Weights of a small sound classifier.
Model: 0.837M parameters, arch gmlp, norm layernorm, layers 6, width 160.
Data: 26041 training examples, 149.9 epochs.
Rows from block 2, named by matrix and row number. Rows with one number belong to one neuron. Each number is 128 + 24 x the weight over its row's rms, rounded and kept within 0 to 255. All counts start at 0. Numbers have three digits each. After the name is the row's rms in percent of the matrix's.
# u: gMLP up (value half) (model.blocks.2.mixer.u.weight, 240x160), inputs 0-79
# v: gMLP up (gate half) (model.blocks.2.mixer.v.weight, 240x160), inputs 0-79
# out: gMLP down (model.blocks.2.mixer.out.weight, 160x240, transposed), outputs 0-79
u.189 092:134133124157150107176114096157094163120125127129123137116150143130128185137120145126110174156120122088175121106106125100140105101105134128096158133133161121139096098128129150150140117177129086169134122099112123098090152122137129141133147119
v.189 092:094141138181149132147116116102116096107146083112119173109120137166128155151132102103115118167118140128134148073165118157137087144120107155131134099134093147140118095149117125127119127131124133136119143080139143100117139123102104128108139099
out.189 104:127136103123134141122169129104137131121094135100126150132111157155098121167135093113134132107153139127151081130133167153117091146152131105155125139100127151120162120125107141132190100174119155090102160141129126137156094135112171095151126143
u.190 098:159131138107151119139124136167131162108129165110138127092179161150121149109144100129106137125100117096143130166159134086075062108144159145145146115147117121132104132110113161147126120124183154125133087128116147127141164126103110151104136094
v.190 083:153090134126157091126150193134135159102119140141155090123071185133143119113133137147131089130118105167134135127102091108095125139157108126114157102145202130116101126117124158156112144145149147148071130103118114146134139142123141137118135145
out.190 094:126091117149136117095109160154130126148090117083179089159135123129095103129132121103163116115107125105140119118125166123132110123106122096133155130108138127121153144103141134099096128141106113136153140136146135119115078156115092125112112127
u.193 098:125118112148105144107137100129100182150112134128144146131136145108131129140144103152062137120138155109138198119154096118086146143096134105138127110169100114115137092106087084131129121125102082163087103121116131113143118108102125157137171117
v.193 107:166156135121090210119105127163144160147111124156093107135115101143146097113129127089096140120072140097119120130132116130099083163129148106104100076178165095114134150139116143109118122094102127089120139115141115099150141116139149130150112089
out.193 105:127123151128108121132131120148152108181159120119131117128129146126073123129103132115127126168143112151124121133134148139162153127134084064122133119130171148099168158126104121091121126155107147122097118143122105119154092129101098159172134121
u.194 103:105158096112088114110149132125125146108098174162138110162133090128136156114118091137092107138139112119159095118100134107060078134146132088112093122110094134131151116142095122153143128118175121112129122103140107174139135129107145143114136131
v.194 085:108154107107120141192104114088096115182153134138133128095109105155121103145123119108107105102143102100111162135125113134143143146098146162139152145149143132137132109134084120151134185161144147126163151101114126148118115149131152140115137109
out.194 112:100094169130156159107174126118090127162173181090113139133149132103111116143121090143119086103133103156091135104123153177133133152119153129134134131155115152108156163121126149156120110151109132116130138122172124142120109161098080126122147148
u.195 101:142119118127149094098182101108110130078128127142101127150100111112101132092130143115079080132136142146132120162155146102158089124160147120118169156123110163102151124150172117111134133171141086140151196123110165182119113145173152126146079155
v.195 091:170133110148134150162126121100126096123137188108104118105141097124111143168119128168118155123138131109126119161145150093168088132142130142077133120123141144107150116107115105141149122123143143152137160114118119143114131130135132121148124118
out.195 091:152099082117148141146117139133096103107111115195126110123115131107140143135113123081117137186137118114097146100119138115113157133156114141164124125129122152107124125088153146135120145141134124094119106079161075107112102109115139147160096098
u.196 114:111163164147084127131189069114117174147080149083104101120117082130143116095176116101101134101136116131150122090120093128129126113095135135128164101142145118119091168114129115115113156122153154172159128078145129137140105122087169123125149105
v.196 097:129087132091152124134184130122097174095130152133099109076145107140123144146044131174156111159133131162103100164131140120071094134155099124103155140129175151146119084111098136104138158135121082124127149129127077124113146119141144130189126143
out.196 108:144128142103150119138139144151137137153125120093131117176119160128127145121115138121150090128130102119123092138139148155105128132130108079148130188134120141162170113113116144142129108137091117113114166117103134135121122188104113135135118159
u.198 098:119146124146089169133122127119147142164107127111044134101178194153102128155110147150147131133119150159138128107120110074124109124129109134072154154144158150090101163101119110095142155104117101129159105182106136156125156125101119121175129133
v.198 108:119143145112132123117116164132130137138102126137109153120109133189153141122160135096116123095145100077121143135170105132099079134134134146160131128159121150134123161161084147125127145153123126100137127113129114134110171122085132131164100148
out.198 097:128135140095079149146149139111120096125137148172125161123103099138126163145118155118103124145129123121112146167110114149118085104147098125102157053112090118110073102141121107156129108131107126174185146134137133146092145093111144141147143115
u.200 097:125126144119069122097176174110155159163175120141102076108113136136112089105122161159114139122106142132138140115125124133077082177137149129116137129150149111078132114135152126137105127125136122143128126103173156126083131145115147123119119100
v.200 078:130113124125148110102170111137116131143113122096122167099141129149147110141089160118140110129127169127102156150184131138151131066110112147142109151094129154164109096121150133133120127113096104152138113086106147152117107130123153147118128074
out.200 106:140101163140131131130159103112127124135128126105091148148115137096156089155139123100150106136123165135066090075136157178137103120121104133140134094156145120144133126139093136144133143143105138157137108123155121130121074124102149148115166192
u.201 095:146128099147122141162119136128138159161145153083118144157108170143165168140133178174178156135108176114127121155126092162079127141114117119111139104166135153152073130149121146140164136103121121150138168098078095138082120105149153133117135095
v.201 117:095140147139134129112101146115114123077144116117146169071124174142143138128158125121120136137142144142124107126113123150170145123138155141160140145103087115182114120139087152112159124082173124115175109094101077088121115149122135145128138103
out.201 098:135149103100131137120118113109111085153106118112138125096093070101156101098172143103104101115119111161093132131114129113132153120152152165108134154121086139120129100153117108135102154123122150079131118133156151163110145142151115150124136159
u.202 103:146165098135131160134114128125149151105130123122097142139136126161143151135124092116119158149114126103142121131159127141118116099114133153115181111107158099139093078080148131169172146135131123112138121124109127133106116103049153116082160148
v.202 108:129126165119139095120079133126127114132090119086121056103133132159148116133124118106097147097141120121117098151147145137055137078139125154107138140134165124120151130144135134135148132142169156094167153122103165134146115122108173165114150134
out.202 094:132098145129095108155114130143085126147164136125118114125089079109155119064127136128118137126102116148134122142144137117126157178131171106129169170153129103124106129112155150094105103121072126144115120132187126152113127133144134148100181125
u.203 089:165129138123114178118117123138150126148086117135111155108110112129105102124115092118143134115090100173158169154145105135136185116139116134116091127128169126156123115090129128142111140107154110123113125163119171087113133170088155119170118073
v.203 090:122135101075146108149110098111100186119121101098110171105122140111137153128128110190120105124097100140155129138106112142110169118143118104107132113115143141141104129127151120158149150136127128115126127169123150146119152155144167153105085066
out.203 094:155143135161167126111127124143128125119181117140139138113122084118098139134159100121122104151100171097143104161114132142108145135155093115145121134194113125089132113125154164155102154162128109145151149102138136127123099127113153128138080100
u.205 108:107146063146095111176135149115130144105074098178111116113097138153127113115137141127083121141153127093169116117151126131117139083158112099109125150144140170140151185143080125121106122144122145131096136129083086145145142150087148122107120102
v.205 093:137132149074118137156152120156132141072149134128105121101104138191151154154119153136084122149173111120176124116153106160117148149116123096163125148148126106127088151145128119124121097104121138108101135112135195131161160130119137143139067108
out.205 106:132129133128130161107148127138083151128134150142152099144160131079158137088104140139090111111169095137118148106121140105123134144130103088143157146095156123096131171162151163146115118157120117135128116112128150105119086168148115123156091182
u.209 104:184169119124104119127133148145122152138095100164090111154117126118133179132150132164147125050126113171117092084108111104103137148113105129107149158104129152095120179099145117154133139111181155163120130131133113140106150143126096119105122078
v.209 105:142141108088073150111124130136116140104091085172125149152136120133107100192159134087122128097113107170166161103106091116144114091125167142139135141115080164109113156134103180118149103140146122128118151116130140157092139144156151111093129081
out.209 102:119060157188097136119166126112150098139160139131161120091121125136137114157129173138151077135120112129085144107150153164127102145129113106149078127119132165116105117125097184126137119150117078140104110169113126113101186145130105141108109141
u.210 099:140162098108116117122125088131179125106125105115117145118126154137158116163147114113132120127126154132133068115131122123134124095091189142121140132150145132167153146102169100125110156130130141096153162142120173174095147131148169107106121096
v.210 088:121165116167100120119120127149135147122121084154096096134176116108155136157121164121116149076146099106135138151150130127086145149123117095063135114131155145174081111113124100147100164144169099125122145092139130133117115154108125088117115117
out.210 102:116094126148067146162137128094138161130130127126106146111154154156130118093132159111110125111143101120124159089116132182135111153131136113111154126112105093139120157154117118159146138140107161123102147109127142119105150132102151081132104117
u.211 092:148162127119111112148134130131131148096147081163128131123157177146149115146106145109106148102110173113143066134160155117156136102141113161136111126116113126156120163136111102110174102136167127115149120107116146113140161169122092112126110082
v.211 111:109109164125098155100100143114139167101101096115164156124140118124150116114121157158106146115095142092155106144140150115115103127150178094129123144109112091116063124134112187120125098168172121119128155133127129102082133135118145104145133118
out.211 098:086127147186132121118135123149084090092099144180104122148177133125156128155151132118107122110092130150114118122127124142128111103142119111128108099111109132106151169151117104097115121149111111143137143121084114073117139108180107112086127092
u.214 104:141110112127102079140136124118111170150104147122109168138112114158120117117104179151146139145153167138191118105129144096089105109101131148115116136107142101124108145167121104115116125092166142151149146159110136157128125176131143145119102104
v.214 088:098155123150118109099118093124103166160109110097104172120090121161145143101106146127101157115111148153198109142112133162127148087149156136125109129102141141166121151156093071121181142128169138128124143101123123134132132098120167131147159129
out.214 106:123162155132142145105143090131121097094119152126127134124156093132108140142145119115093110122128091111103128121168157137116148134144117111142135144135084148130120129165113134155128093155138104126131152147167150140112119122129105124148128164
u.215 097:113132113128144199147122155156091130149165124124090124096098144139139123159125099133160066105138093159130110139157110117138142142154135120120071096146109152130139164124129152167118110134092169107132117119105116153085129126128166153149085183
v.215 101:106139126152129155165127131119139099112097146150163065106151100119144112110117172156093140126147140102136125124148131121122136113146109158141100116123139094153118115106121133129130109111154092135109140112121125146163110127178147123136103130
out.215 094:120138126139088116105133139085115065155137172122142101126139120153120098114127171182120107121118093096105146127128133131163145120132124140111064111113123105115142162169128116105133165128163157150146125069124137124147118105116114114139099121
u.216 104:108116122088158151138117094102121136143128131107151123155134116140150095149137105115123133118127092126148127119126115105110144116096128096095107117116124118116121127160151072144116130106114128119142105130138144110146093150148128116111172130
v.216 095:077108152132161150111115151139111129126128123150130157119148151135172092122127071137139120138142143113149130107131099124150160149101149107148139118167088153140104109148102142152139126087135164122150110129130127128091127156091120102133116116
out.216 111:168094121111112142089142134109136136135153129084112118130134101128132119119107127110139124149098116097132140130128153145113133139165128095154116153105125161117147105120142131133170112125082104112092159110137118115103166124128122149142084156
u.221 093:139125143141071159175136123093105166100110107160089127119129124163136125143160163082101116141112158129117126102137102165146145132149091136144098151096132121119120170152123121145148135136153171116136110117128160111136140202136111120141137090
v.221 095:136112138148102098139163122097132128129090114141156119085131130117141090154135153092111121121127115130141119140142153160103154142140115130138160155140107138145118130106105112125119179148143165148123144073153163124114111169142126096099100084
out.221 096:131126137125149114123144104139124108089114140147156121129107120103096079115129129113114133089087088117112136171140170166112120107094075115146131105120154127108151135146085124160100103116103070122135134131140113115132139138161115165129095170
u.222 104:162124106108108168113174090099113170149145130118116090112117139141105136127143169121168124128140149139108145127130117140118122134070132145096160115152123127146142105122158120087140144096150164145151155171113114147172133149160126118135145122
v.222 106:128124166143145136092160097113129113137110079097127138115120160123132127156113109079098179188094166140135114131115114131140151098152122181147155137112155157142141160139146152183101135141092131158117092110100131112162158167162150168154135135
out.222 100:156132120149133166117111137173087135150168111145121160161093113162136126151137103099073099147141146133108109129154104108114145090164101108105110099149144102152169136129129124126174141129120098127124126116137123127164105154117117139153115150
u.224 093:152134143051145109133135122134123170127105132124124169117133156177100187111139151107130135120142160130126141127150163156165084135100158144099122113189134082126077130134118103167105145132117131103174110149126147120112126104140147121106138147
v.224 100:151128143092139080141136146097117152126123138106153196102099176134119140107116127151136138102101142156158158140157142105100116124120125092125103132143139142105103131174137153132130133141148155135121149097110139109084158147161155195130102096
out.224 091:124132146144153137134097146120143100161122104126125149109175133125123105106105115081128147110124103120108117143117123106078120096133114133140141124136133138157127171102106107125140102157100170111115144195144133137169118105120126112096114138
u.225 102:113092090137128107109142148186107125104114104158119121157164114145154142160159091170107127132145107135089106110104103128109092160133167095112144142116145099135101163081100158127121122125180094162149108095128123109127138130117131134106162135
v.225 103:139079130133143128125158132154129130120098131169110094103147159161154130146134110151124125167130097107152154142097130119145069128134141088123108157126167125106060113137131179140125119124128104129143167114144141153144159114137110130149125115
out.225 098:139085132145128178144159084137169104135113132092138116081133105138142135160149131092127099143157183122140128118127118153132136102097101165118137154120140148106117095164155129138125123120076152135087146132099105183132135146072141144140103156
u.226 102:118155067111100155157128124147142166090137106161087144131142131121055096126108145126157109150172137142157124153179130141088115084151151104104125156130132128111125098140169124133106109086121096108167124113109150148124091070165149143131111131
v.226 099:094125136113104134139149134134152132109109097110119098128139153146125123135083109149126116142134109156144116147130181116125150135154158114148147109132106170100114124194142181138106125108104120120148152112123147111162134125142143132082088140
out.226 100:164151120174111159098150101136105130124115119153112143174157134130180161148107118154096104120119134154107108100136102092139106141149113123130139129101117118119164102137119156175104137128130141113111072115099114147130098116121132109129113137
u.228 099:141162108112155165154110132148132150149099117173128103130116125127099139115147106086132106149147091137183119103133146151109123120111121133118133138129123167097103194135120115091135137157103125129134082101103168113167135085189171133107158123
v.228 098:155096170111134110107124105134125168141154104140153123107147119128152138134125136097141144180120096118106110095099090134083135097086116127126143128191118176134144126129110113124123130165103156122128131104140149104152144170136103141094153135
out.228 102:176104139161119121144166125154122170165176143109131118153145101128087082115120120129174101145133136121136141147101148098086118124151128097168150124115146117095123082101134122140161111129138126124105100145110123126130151114104106135132092121
u.229 109:111142100127107130067144091155130130099108140136166137107123135152085115087093158144124127083126125142175115089083125147111140089126116143109121186117166130142128133081145098086129128055097114134098120107136125096122117167101163108173103078
v.229 087:145130125090149101069117120116103114135115140164144120127096114125120160094108143147156152160128137141124117145074077108118117143122127125119169108122105133118118164108116121108133145136165137140118162119145113126121156158100108171131118132
out.229 106:131132149159159167118127125112113104120192123122156122099137134139148136122111133078098119134171114107090153138136127116150117141099111118187116141134111141127143148140118151183135124158124094101147138161112140127109121106167103109178106189