Weights of a small sound classifier.
Training: soap at rate 0.0028, batches of 128.
Rows from block 2 of a small sound classifier, named by matrix and row number. Rows with one number belong to one neuron. Each number is 50 + 12 x the weight over its row's rms, rounded and kept within 0 to 99. All counts start at 0. After the name is the row's rms in percent of the matrix's.
Before each neuron's rows are labels from the 100 clips, of 14976, where the neuron reaches its largest size: "responds to" is what is common among them. Only what is clearly more common there than usual is listed. The data: short read English sentences (LibriTTS-R). In brackets: how many of the 100.
# u: gMLP up (value half) (model.blocks.2.mixer.u.weight, 240x160), inputs 80-159
# v: gMLP up (gate half) (model.blocks.2.mixer.v.weight, 240x160), inputs 80-159
# out: gMLP down (model.blocks.2.mixer.out.weight, 160x240, transposed), outputs 80-159

responds to: voice: female (84)
u.27 108:37 62 50 30 61 47 59 59 63 52 42 66 57 31 58 65 42 51 66 55 28 63 47 56 48 55 62 40 36 53 77 52 52 66 48 39 40 35 63 38 63 37 40 64 59 57 41 45 40 66 40 59 65 39 61 64 62 61 50 59 42 42 65 36 50 61 61 42 34 71 81 35 39 65 71 67 41 62 37 50
v.27 100:61 60 60 37 53 36 47 53 36 47 67 56 62 89 53 47 50 44 42 56 39 54 52 42 49 63 32 47 68 49 31 57 69 50 56 64 46 63 50 53 42 53 63 63 40 41 54 47 36 43 41 36 50 42 42 49 59 47 67 60 38 59 67 38 43 44 54 38 44 59 45 51 77 59 56 81 52 37 32 58
out.27 092:46 51 31 54 62 45 34 38 66 41 49 53 66 49 50 48 57 40 43 47 87 43 48 55 39 47 53 53 54 60 55 59 55 33 55 74 46 51 54 30 81 47 58 58 28 41 29 57 40 47 31 37 68 50 69 39 42 61 39 45 54 34 51 59 63 47 32 56 66 43 67 40 49 41 38 50 57 79 50 48

responds to: voice: female (91)
u.78 100:47 67 49 59 49 39 48 71 55 53 41 48 53 49 45 52 56 67 57 54 51 35 28 26 51 57 45 48 73 41 42 55 51 63 47 66 66 32 51 55 40 57 58 53 55 35 50 62 45 46 46 61 66 49 62 43 21 58 24 60 34 67 70 73 52 50 64 52 57 43 41 49 34 39 46 52 47 55 48 60
v.78 102:49 49 33 59 39 46 65 64 45 39 38 55 68 71 44 66 50 42 53 61 64 59 37 43 69 49 59 51 51 36 53 49 51 59 63 35 49 37 65 53 62 65 57 59 77 51 71 41 57 35 67 66 78 53 42 42 38 54 54 29 57 58 54 52 41 35 38 46 64 52 55 52 40 56 35 30 71 55 49 43
out.78 101:64 68 54 57 39 57 59 58 40 80 57 39 45 52 49 52 35 41 44 37 29 44 42 64 40 63 64 69 62 26 37 39 37 62 52 47 34 51 61 45 52 51 53 58 63 65 34 36 52 57 49 59 61 39 41 57 57 64 37 42 49 38 60 45 46 60 73 30 39 50 51 79 40 68 55 74 39 41 48 48

responds to: voice: male (88)
u.10 095:46 54 63 50 45 53 64 07 56 53 40 40 60 69 68 36 43 47 45 36 70 44 65 59 25 66 66 44 51 44 59 59 66 66 50 56 63 54 44 54 64 39 66 56 35 52 34 40 39 41 62 47 41 46 51 50 24 58 47 63 63 41 69 39 45 55 35 37 33 78 54 38 52 54 51 50 37 46 54 40
v.10 106:58 61 35 64 34 63 51 40 49 54 39 48 73 54 42 51 48 51 55 52 56 67 47 60 42 49 59 43 62 58 62 52 55 55 52 46 67 27 55 58 61 30 54 45 60 50 42 61 51 41 39 38 54 53 55 36 42 65 39 63 38 47 63 52 53 61 33 31 32 72 33 65 59 40 45 38 41 40 58 30
out.10 102:56 19 40 58 39 39 65 50 33 61 40 36 72 51 59 48 55 56 54 61 55 57 09 67 48 27 50 50 56 32 43 46 45 34 63 45 67 42 50 45 60 53 54 52 52 69 47 46 62 46 65 52 44 51 53 49 46 58 27 59 36 58 33 71 47 47 77 73 59 52 51 66 63 72 41 40 46 66 52 75

responds to: voice: male (94)
u.183 098:44 67 41 30 66 68 69 56 52 27 58 53 49 56 71 57 58 37 75 40 59 44 61 53 41 41 53 39 35 78 58 66 47 57 38 55 63 33 53 51 65 56 43 34 48 59 64 71 42 42 54 45 54 29 35 57 64 47 45 69 59 50 65 36 63 61 40 33 36 52 51 27 77 28 48 60 64 25 42 56
v.183 097:59 76 53 45 50 43 36 44 45 67 42 58 68 65 58 46 69 71 49 62 41 60 61 57 61 25 40 34 35 63 55 37 53 79 58 57 69 50 71 56 73 43 40 66 39 39 46 63 48 41 43 52 33 32 74 52 64 35 61 55 36 55 40 48 53 37 46 45 46 75 45 47 58 54 37 50 56 57 75 59
out.183 102:84 34 48 35 60 49 44 44 60 60 24 39 71 71 57 66 37 40 53 38 59 60 59 19 47 40 43 60 34 35 33 63 40 59 32 57 53 37 48 44 63 61 48 50 51 50 31 23 47 39 43 61 52 56 44 50 62 43 56 40 31 52 56 33 74 67 32 36 58 40 62 45 45 55 67 43 59 51 39 53

responds to: voice: male (89)
u.124 092:21 58 61 28 56 74 26 38 56 59 52 59 51 66 55 68 50 62 67 28 40 49 44 32 66 74 43 74 43 49 48 57 51 37 48 52 56 38 31 50 49 55 39 40 72 55 52 32 36 38 40 39 47 42 28 56 65 40 51 66 55 55 46 59 43 42 58 65 54 58 42 55 53 39 62 70 54 47 73 60
v.124 117:31 65 53 40 56 53 25 81 67 44 65 37 47 46 54 46 50 68 55 54 42 61 51 56 59 63 32 58 43 47 48 42 62 35 51 46 39 48 72 53 59 52 30 40 31 74 60 67 59 76 68 47 57 56 46 39 37 57 62 68 58 44 70 51 51 43 60 57 59 64 47 51 51 60 40 43 48 50 36 36
out.124 100:41 44 66 41 64 57 46 41 57 28 57 49 41 35 52 38 45 55 56 33 79 67 46 53 49 60 53 34 26 43 48 72 37 72 70 58 40 54 39 70 54 32 33 76 82 44 53 54 44 37 52 54 72 52 36 63 55 55 52 25 52 84 28 47 35 61 61 47 57 60 45 47 44 40 23 38 54 42 43 61

responds to: voice: female (91)
u.234 098:36 46 46 69 61 55 53 65 40 38 51 59 45 52 41 53 22 46 50 44 55 61 65 39 58 40 30 64 30 62 67 68 73 51 44 53 41 54 68 38 34 46 49 49 33 39 46 59 46 23 55 19 55 54 55 51 74 69 36 45 60 35 44 43 35 68 47 49 41 55 37 74 33 43 53 58 52 54 61 28
v.234 119:43 46 58 63 54 44 70 51 51 49 44 51 35 44 49 50 35 40 82 56 48 60 54 38 43 44 65 48 29 65 72 43 53 46 62 34 29 49 53 41 35 61 62 54 53 57 44 36 68 48 62 58 50 58 18 57 40 86 43 58 76 51 31 48 48 38 33 35 43 51 52 56 24 59 55 45 46 50 70 45
out.234 094:49 50 45 66 51 35 49 48 62 74 50 48 63 62 48 11 61 46 53 31 50 55 41 46 52 72 43 54 45 45 45 79 37 46 61 54 63 50 50 62 40 35 43 44 66 45 69 52 42 37 43 38 56 49 39 36 30 32 57 61 30 57 75 30 48 37 54 28 39 37 62 61 59 23 42 38 37 45 53 37

responds to: voice: female (90)
u.29 101:39 43 54 49 52 66 43 42 54 56 50 40 53 54 35 45 48 44 69 41 62 48 48 44 58 73 32 63 43 57 60 28 46 42 59 57 58 09 51 35 57 40 65 73 45 80 44 46 51 30 71 50 57 46 43 45 40 38 29 65 56 66 54 43 58 45 47 52 46 61 69 48 68 50 72 35 36 32 34 30
v.29 107:58 44 39 61 35 71 55 37 66 73 50 71 40 38 51 74 41 52 68 51 73 40 30 30 68 47 47 69 39 66 51 38 27 34 57 42 53 28 75 46 62 70 43 37 49 76 67 41 55 48 47 53 40 49 55 52 57 32 47 51 57 49 34 57 52 41 41 44 46 59 56 25 63 32 70 47 46 51 45 67
out.29 086:50 33 55 55 37 49 36 47 56 21 49 40 53 25 55 47 48 34 47 70 65 49 50 29 41 32 70 60 31 41 57 43 45 36 43 61 51 41 48 39 23 55 48 51 69 60 54 35 27 65 78 47 47 48 39 68 73 37 34 58 80 44 57 71 27 52 41 66 65 65 52 52 39 40 28 56 57 68 51 60

responds to: voice: male (93)
u.135 104:64 56 60 44 54 73 59 50 64 46 67 68 57 47 64 60 61 61 48 62 54 55 48 46 66 52 42 56 47 36 34 39 42 46 54 58 60 62 37 68 50 42 46 39 65 40 50 57 44 60 55 57 26 45 36 58 45 40 61 69 53 47 49 56 70 38 19 47 58 32 54 45 68 31 56 50 44 43 38 69
v.135 089:42 43 51 46 47 46 54 57 54 72 79 52 64 51 57 57 33 55 46 45 59 42 45 28 43 64 59 54 68 40 43 57 30 59 40 31 34 39 57 61 59 66 52 48 44 70 57 57 50 47 42 59 51 46 45 74 54 32 56 74 38 79 50 52 48 54 59 41 57 84 28 62 34 64 61 59 54 62 63 56
out.135 097:72 54 41 53 60 47 56 36 82 47 34 60 45 53 40 47 29 57 36 20 40 57 37 51 56 26 51 56 33 52 56 41 48 46 60 54 59 24 34 18 85 40 51 27 58 42 52 39 54 43 60 40 57 52 61 35 52 51 58 49 45 49 38 34 27 38 86 69 46 47 71 67 67 40 59 25 49 30 37 48

responds to: voice: male (94)
u.5 103:57 51 36 52 58 75 54 44 59 57 43 58 58 49 71 48 46 27 51 43 56 46 46 72 25 68 41 69 66 48 52 37 31 39 47 52 62 88 48 51 82 57 57 42 45 49 33 79 57 41 39 59 38 37 60 70 46 41 52 42 67 50 40 25 57 43 40 63 46 64 45 51 56 43 51 59 54 50 69 42
v.5 091:50 34 57 16 47 55 42 52 49 36 49 53 39 61 59 51 44 51 46 39 62 43 78 44 38 47 74 60 57 61 38 42 44 47 44 39 45 59 63 25 68 60 37 60 41 57 54 58 67 43 54 64 45 52 55 78 54 46 45 50 37 70 50 51 36 39 43 56 52 63 39 56 55 53 54 47 34 66 57 64
out.5 098:39 71 55 42 52 45 44 45 52 52 31 50 62 68 24 50 39 53 54 55 34 58 49 45 68 30 50 40 27 60 31 45 45 55 43 37 49 31 55 47 38 52 29 31 49 62 60 27 56 62 48 41 40 35 52 48 50 66 40 55 58 48 39 68 57 62 66 42 16 51 66 53 44 46 50 23 14 43 50 49

responds to: voice: female (86)
u.0 108:55 47 72 44 45 30 43 50 68 38 36 58 45 52 56 58 27 39 63 47 42 33 52 33 51 50 62 49 59 56 57 55 48 10 40 61 44 41 62 53 52 62 44 38 53 51 53 45 48 48 53 34 44 68 29 47 42 37 36 58 74 44 55 47 24 61 41 56 78 73 37 70 27 31 46 34 46 41 58 48
v.0 104:58 47 45 64 50 47 48 38 81 46 59 48 42 67 50 44 63 46 72 56 60 52 57 34 57 42 47 42 70 56 71 50 50 38 39 52 43 56 66 56 56 30 51 41 52 81 53 52 49 35 58 51 31 45 29 39 50 50 44 47 70 44 66 56 28 55 27 52 41 67 47 45 45 80 47 59 45 54 65 43
out.0 104:35 51 43 62 53 40 67 48 51 71 73 58 60 64 09 50 33 60 39 29 48 52 53 40 66 63 51 41 46 56 53 36 58 42 48 38 52 55 42 51 40 52 45 37 49 47 48 32 52 47 53 27 69 62 46 47 55 51 48 50 53 61 40 56 64 49 43 58 47 35 54 33 51 33 50 37 36 50 60 74

responds to: voice: female (93)
u.86 097:67 69 41 55 50 48 60 40 41 40 44 67 41 81 55 47 35 52 50 66 49 50 39 52 49 71 24 43 44 64 42 59 39 69 41 53 49 39 51 38 28 66 38 66 55 47 76 53 46 27 68 57 26 56 53 49 67 65 63 52 47 37 50 41 54 38 53 53 54 45 59 29 29 44 44 58 70 39 44 34
v.86 109:48 41 47 70 36 52 41 48 42 45 45 46 38 69 56 25 32 50 52 50 41 33 37 50 31 59 41 47 51 43 33 34 54 53 31 64 30 58 56 62 56 60 40 47 83 70 68 45 52 16 72 62 43 67 51 42 46 40 55 66 40 50 33 54 50 48 41 38 49 54 51 44 36 46 52 53 42 48 58 58
out.86 092:51 50 56 44 23 37 37 43 53 36 50 46 34 21 42 48 65 56 39 67 46 30 54 49 36 38 79 55 55 44 46 57 40 55 65 46 48 50 49 63 50 59 46 57 40 64 57 62 47 53 50 36 82 48 42 50 31 28 24 62 71 57 72 56 53 59 57 48 50 55 39 52 41 87 33 32 61 54 31 57

responds to: voice: male (76)
u.138 094:74 18 51 45 63 58 40 46 61 38 40 35 77 45 38 80 56 49 58 40 50 43 57 75 51 52 69 54 47 69 37 61 46 32 28 73 45 50 53 54 50 52 57 50 49 42 52 49 61 59 67 35 65 44 45 27 57 53 70 33 47 24 52 56 44 37 38 41 55 61 50 50 51 74 28 61 66 50 30 46
v.138 100:67 56 29 46 62 70 73 48 63 57 28 51 66 45 54 55 52 56 45 42 35 48 51 36 49 54 57 53 62 48 54 42 63 44 57 33 52 49 63 58 76 48 65 40 42 79 40 44 60 56 52 49 49 53 61 60 53 41 41 69 41 76 45 54 52 37 63 54 71 59 64 67 73 47 46 33 37 32 58 49
out.138 108:38 58 48 53 69 52 55 51 86 45 47 61 44 57 64 44 73 47 60 64 38 31 59 41 44 60 69 56 49 51 58 56 56 57 40 57 41 42 48 48 37 52 53 65 49 44 26 51 51 41 36 41 38 42 66 62 54 36 77 42 47 34 55 51 47 53 32 50 35 57 37 32 51 39 40 34 24 23 73 43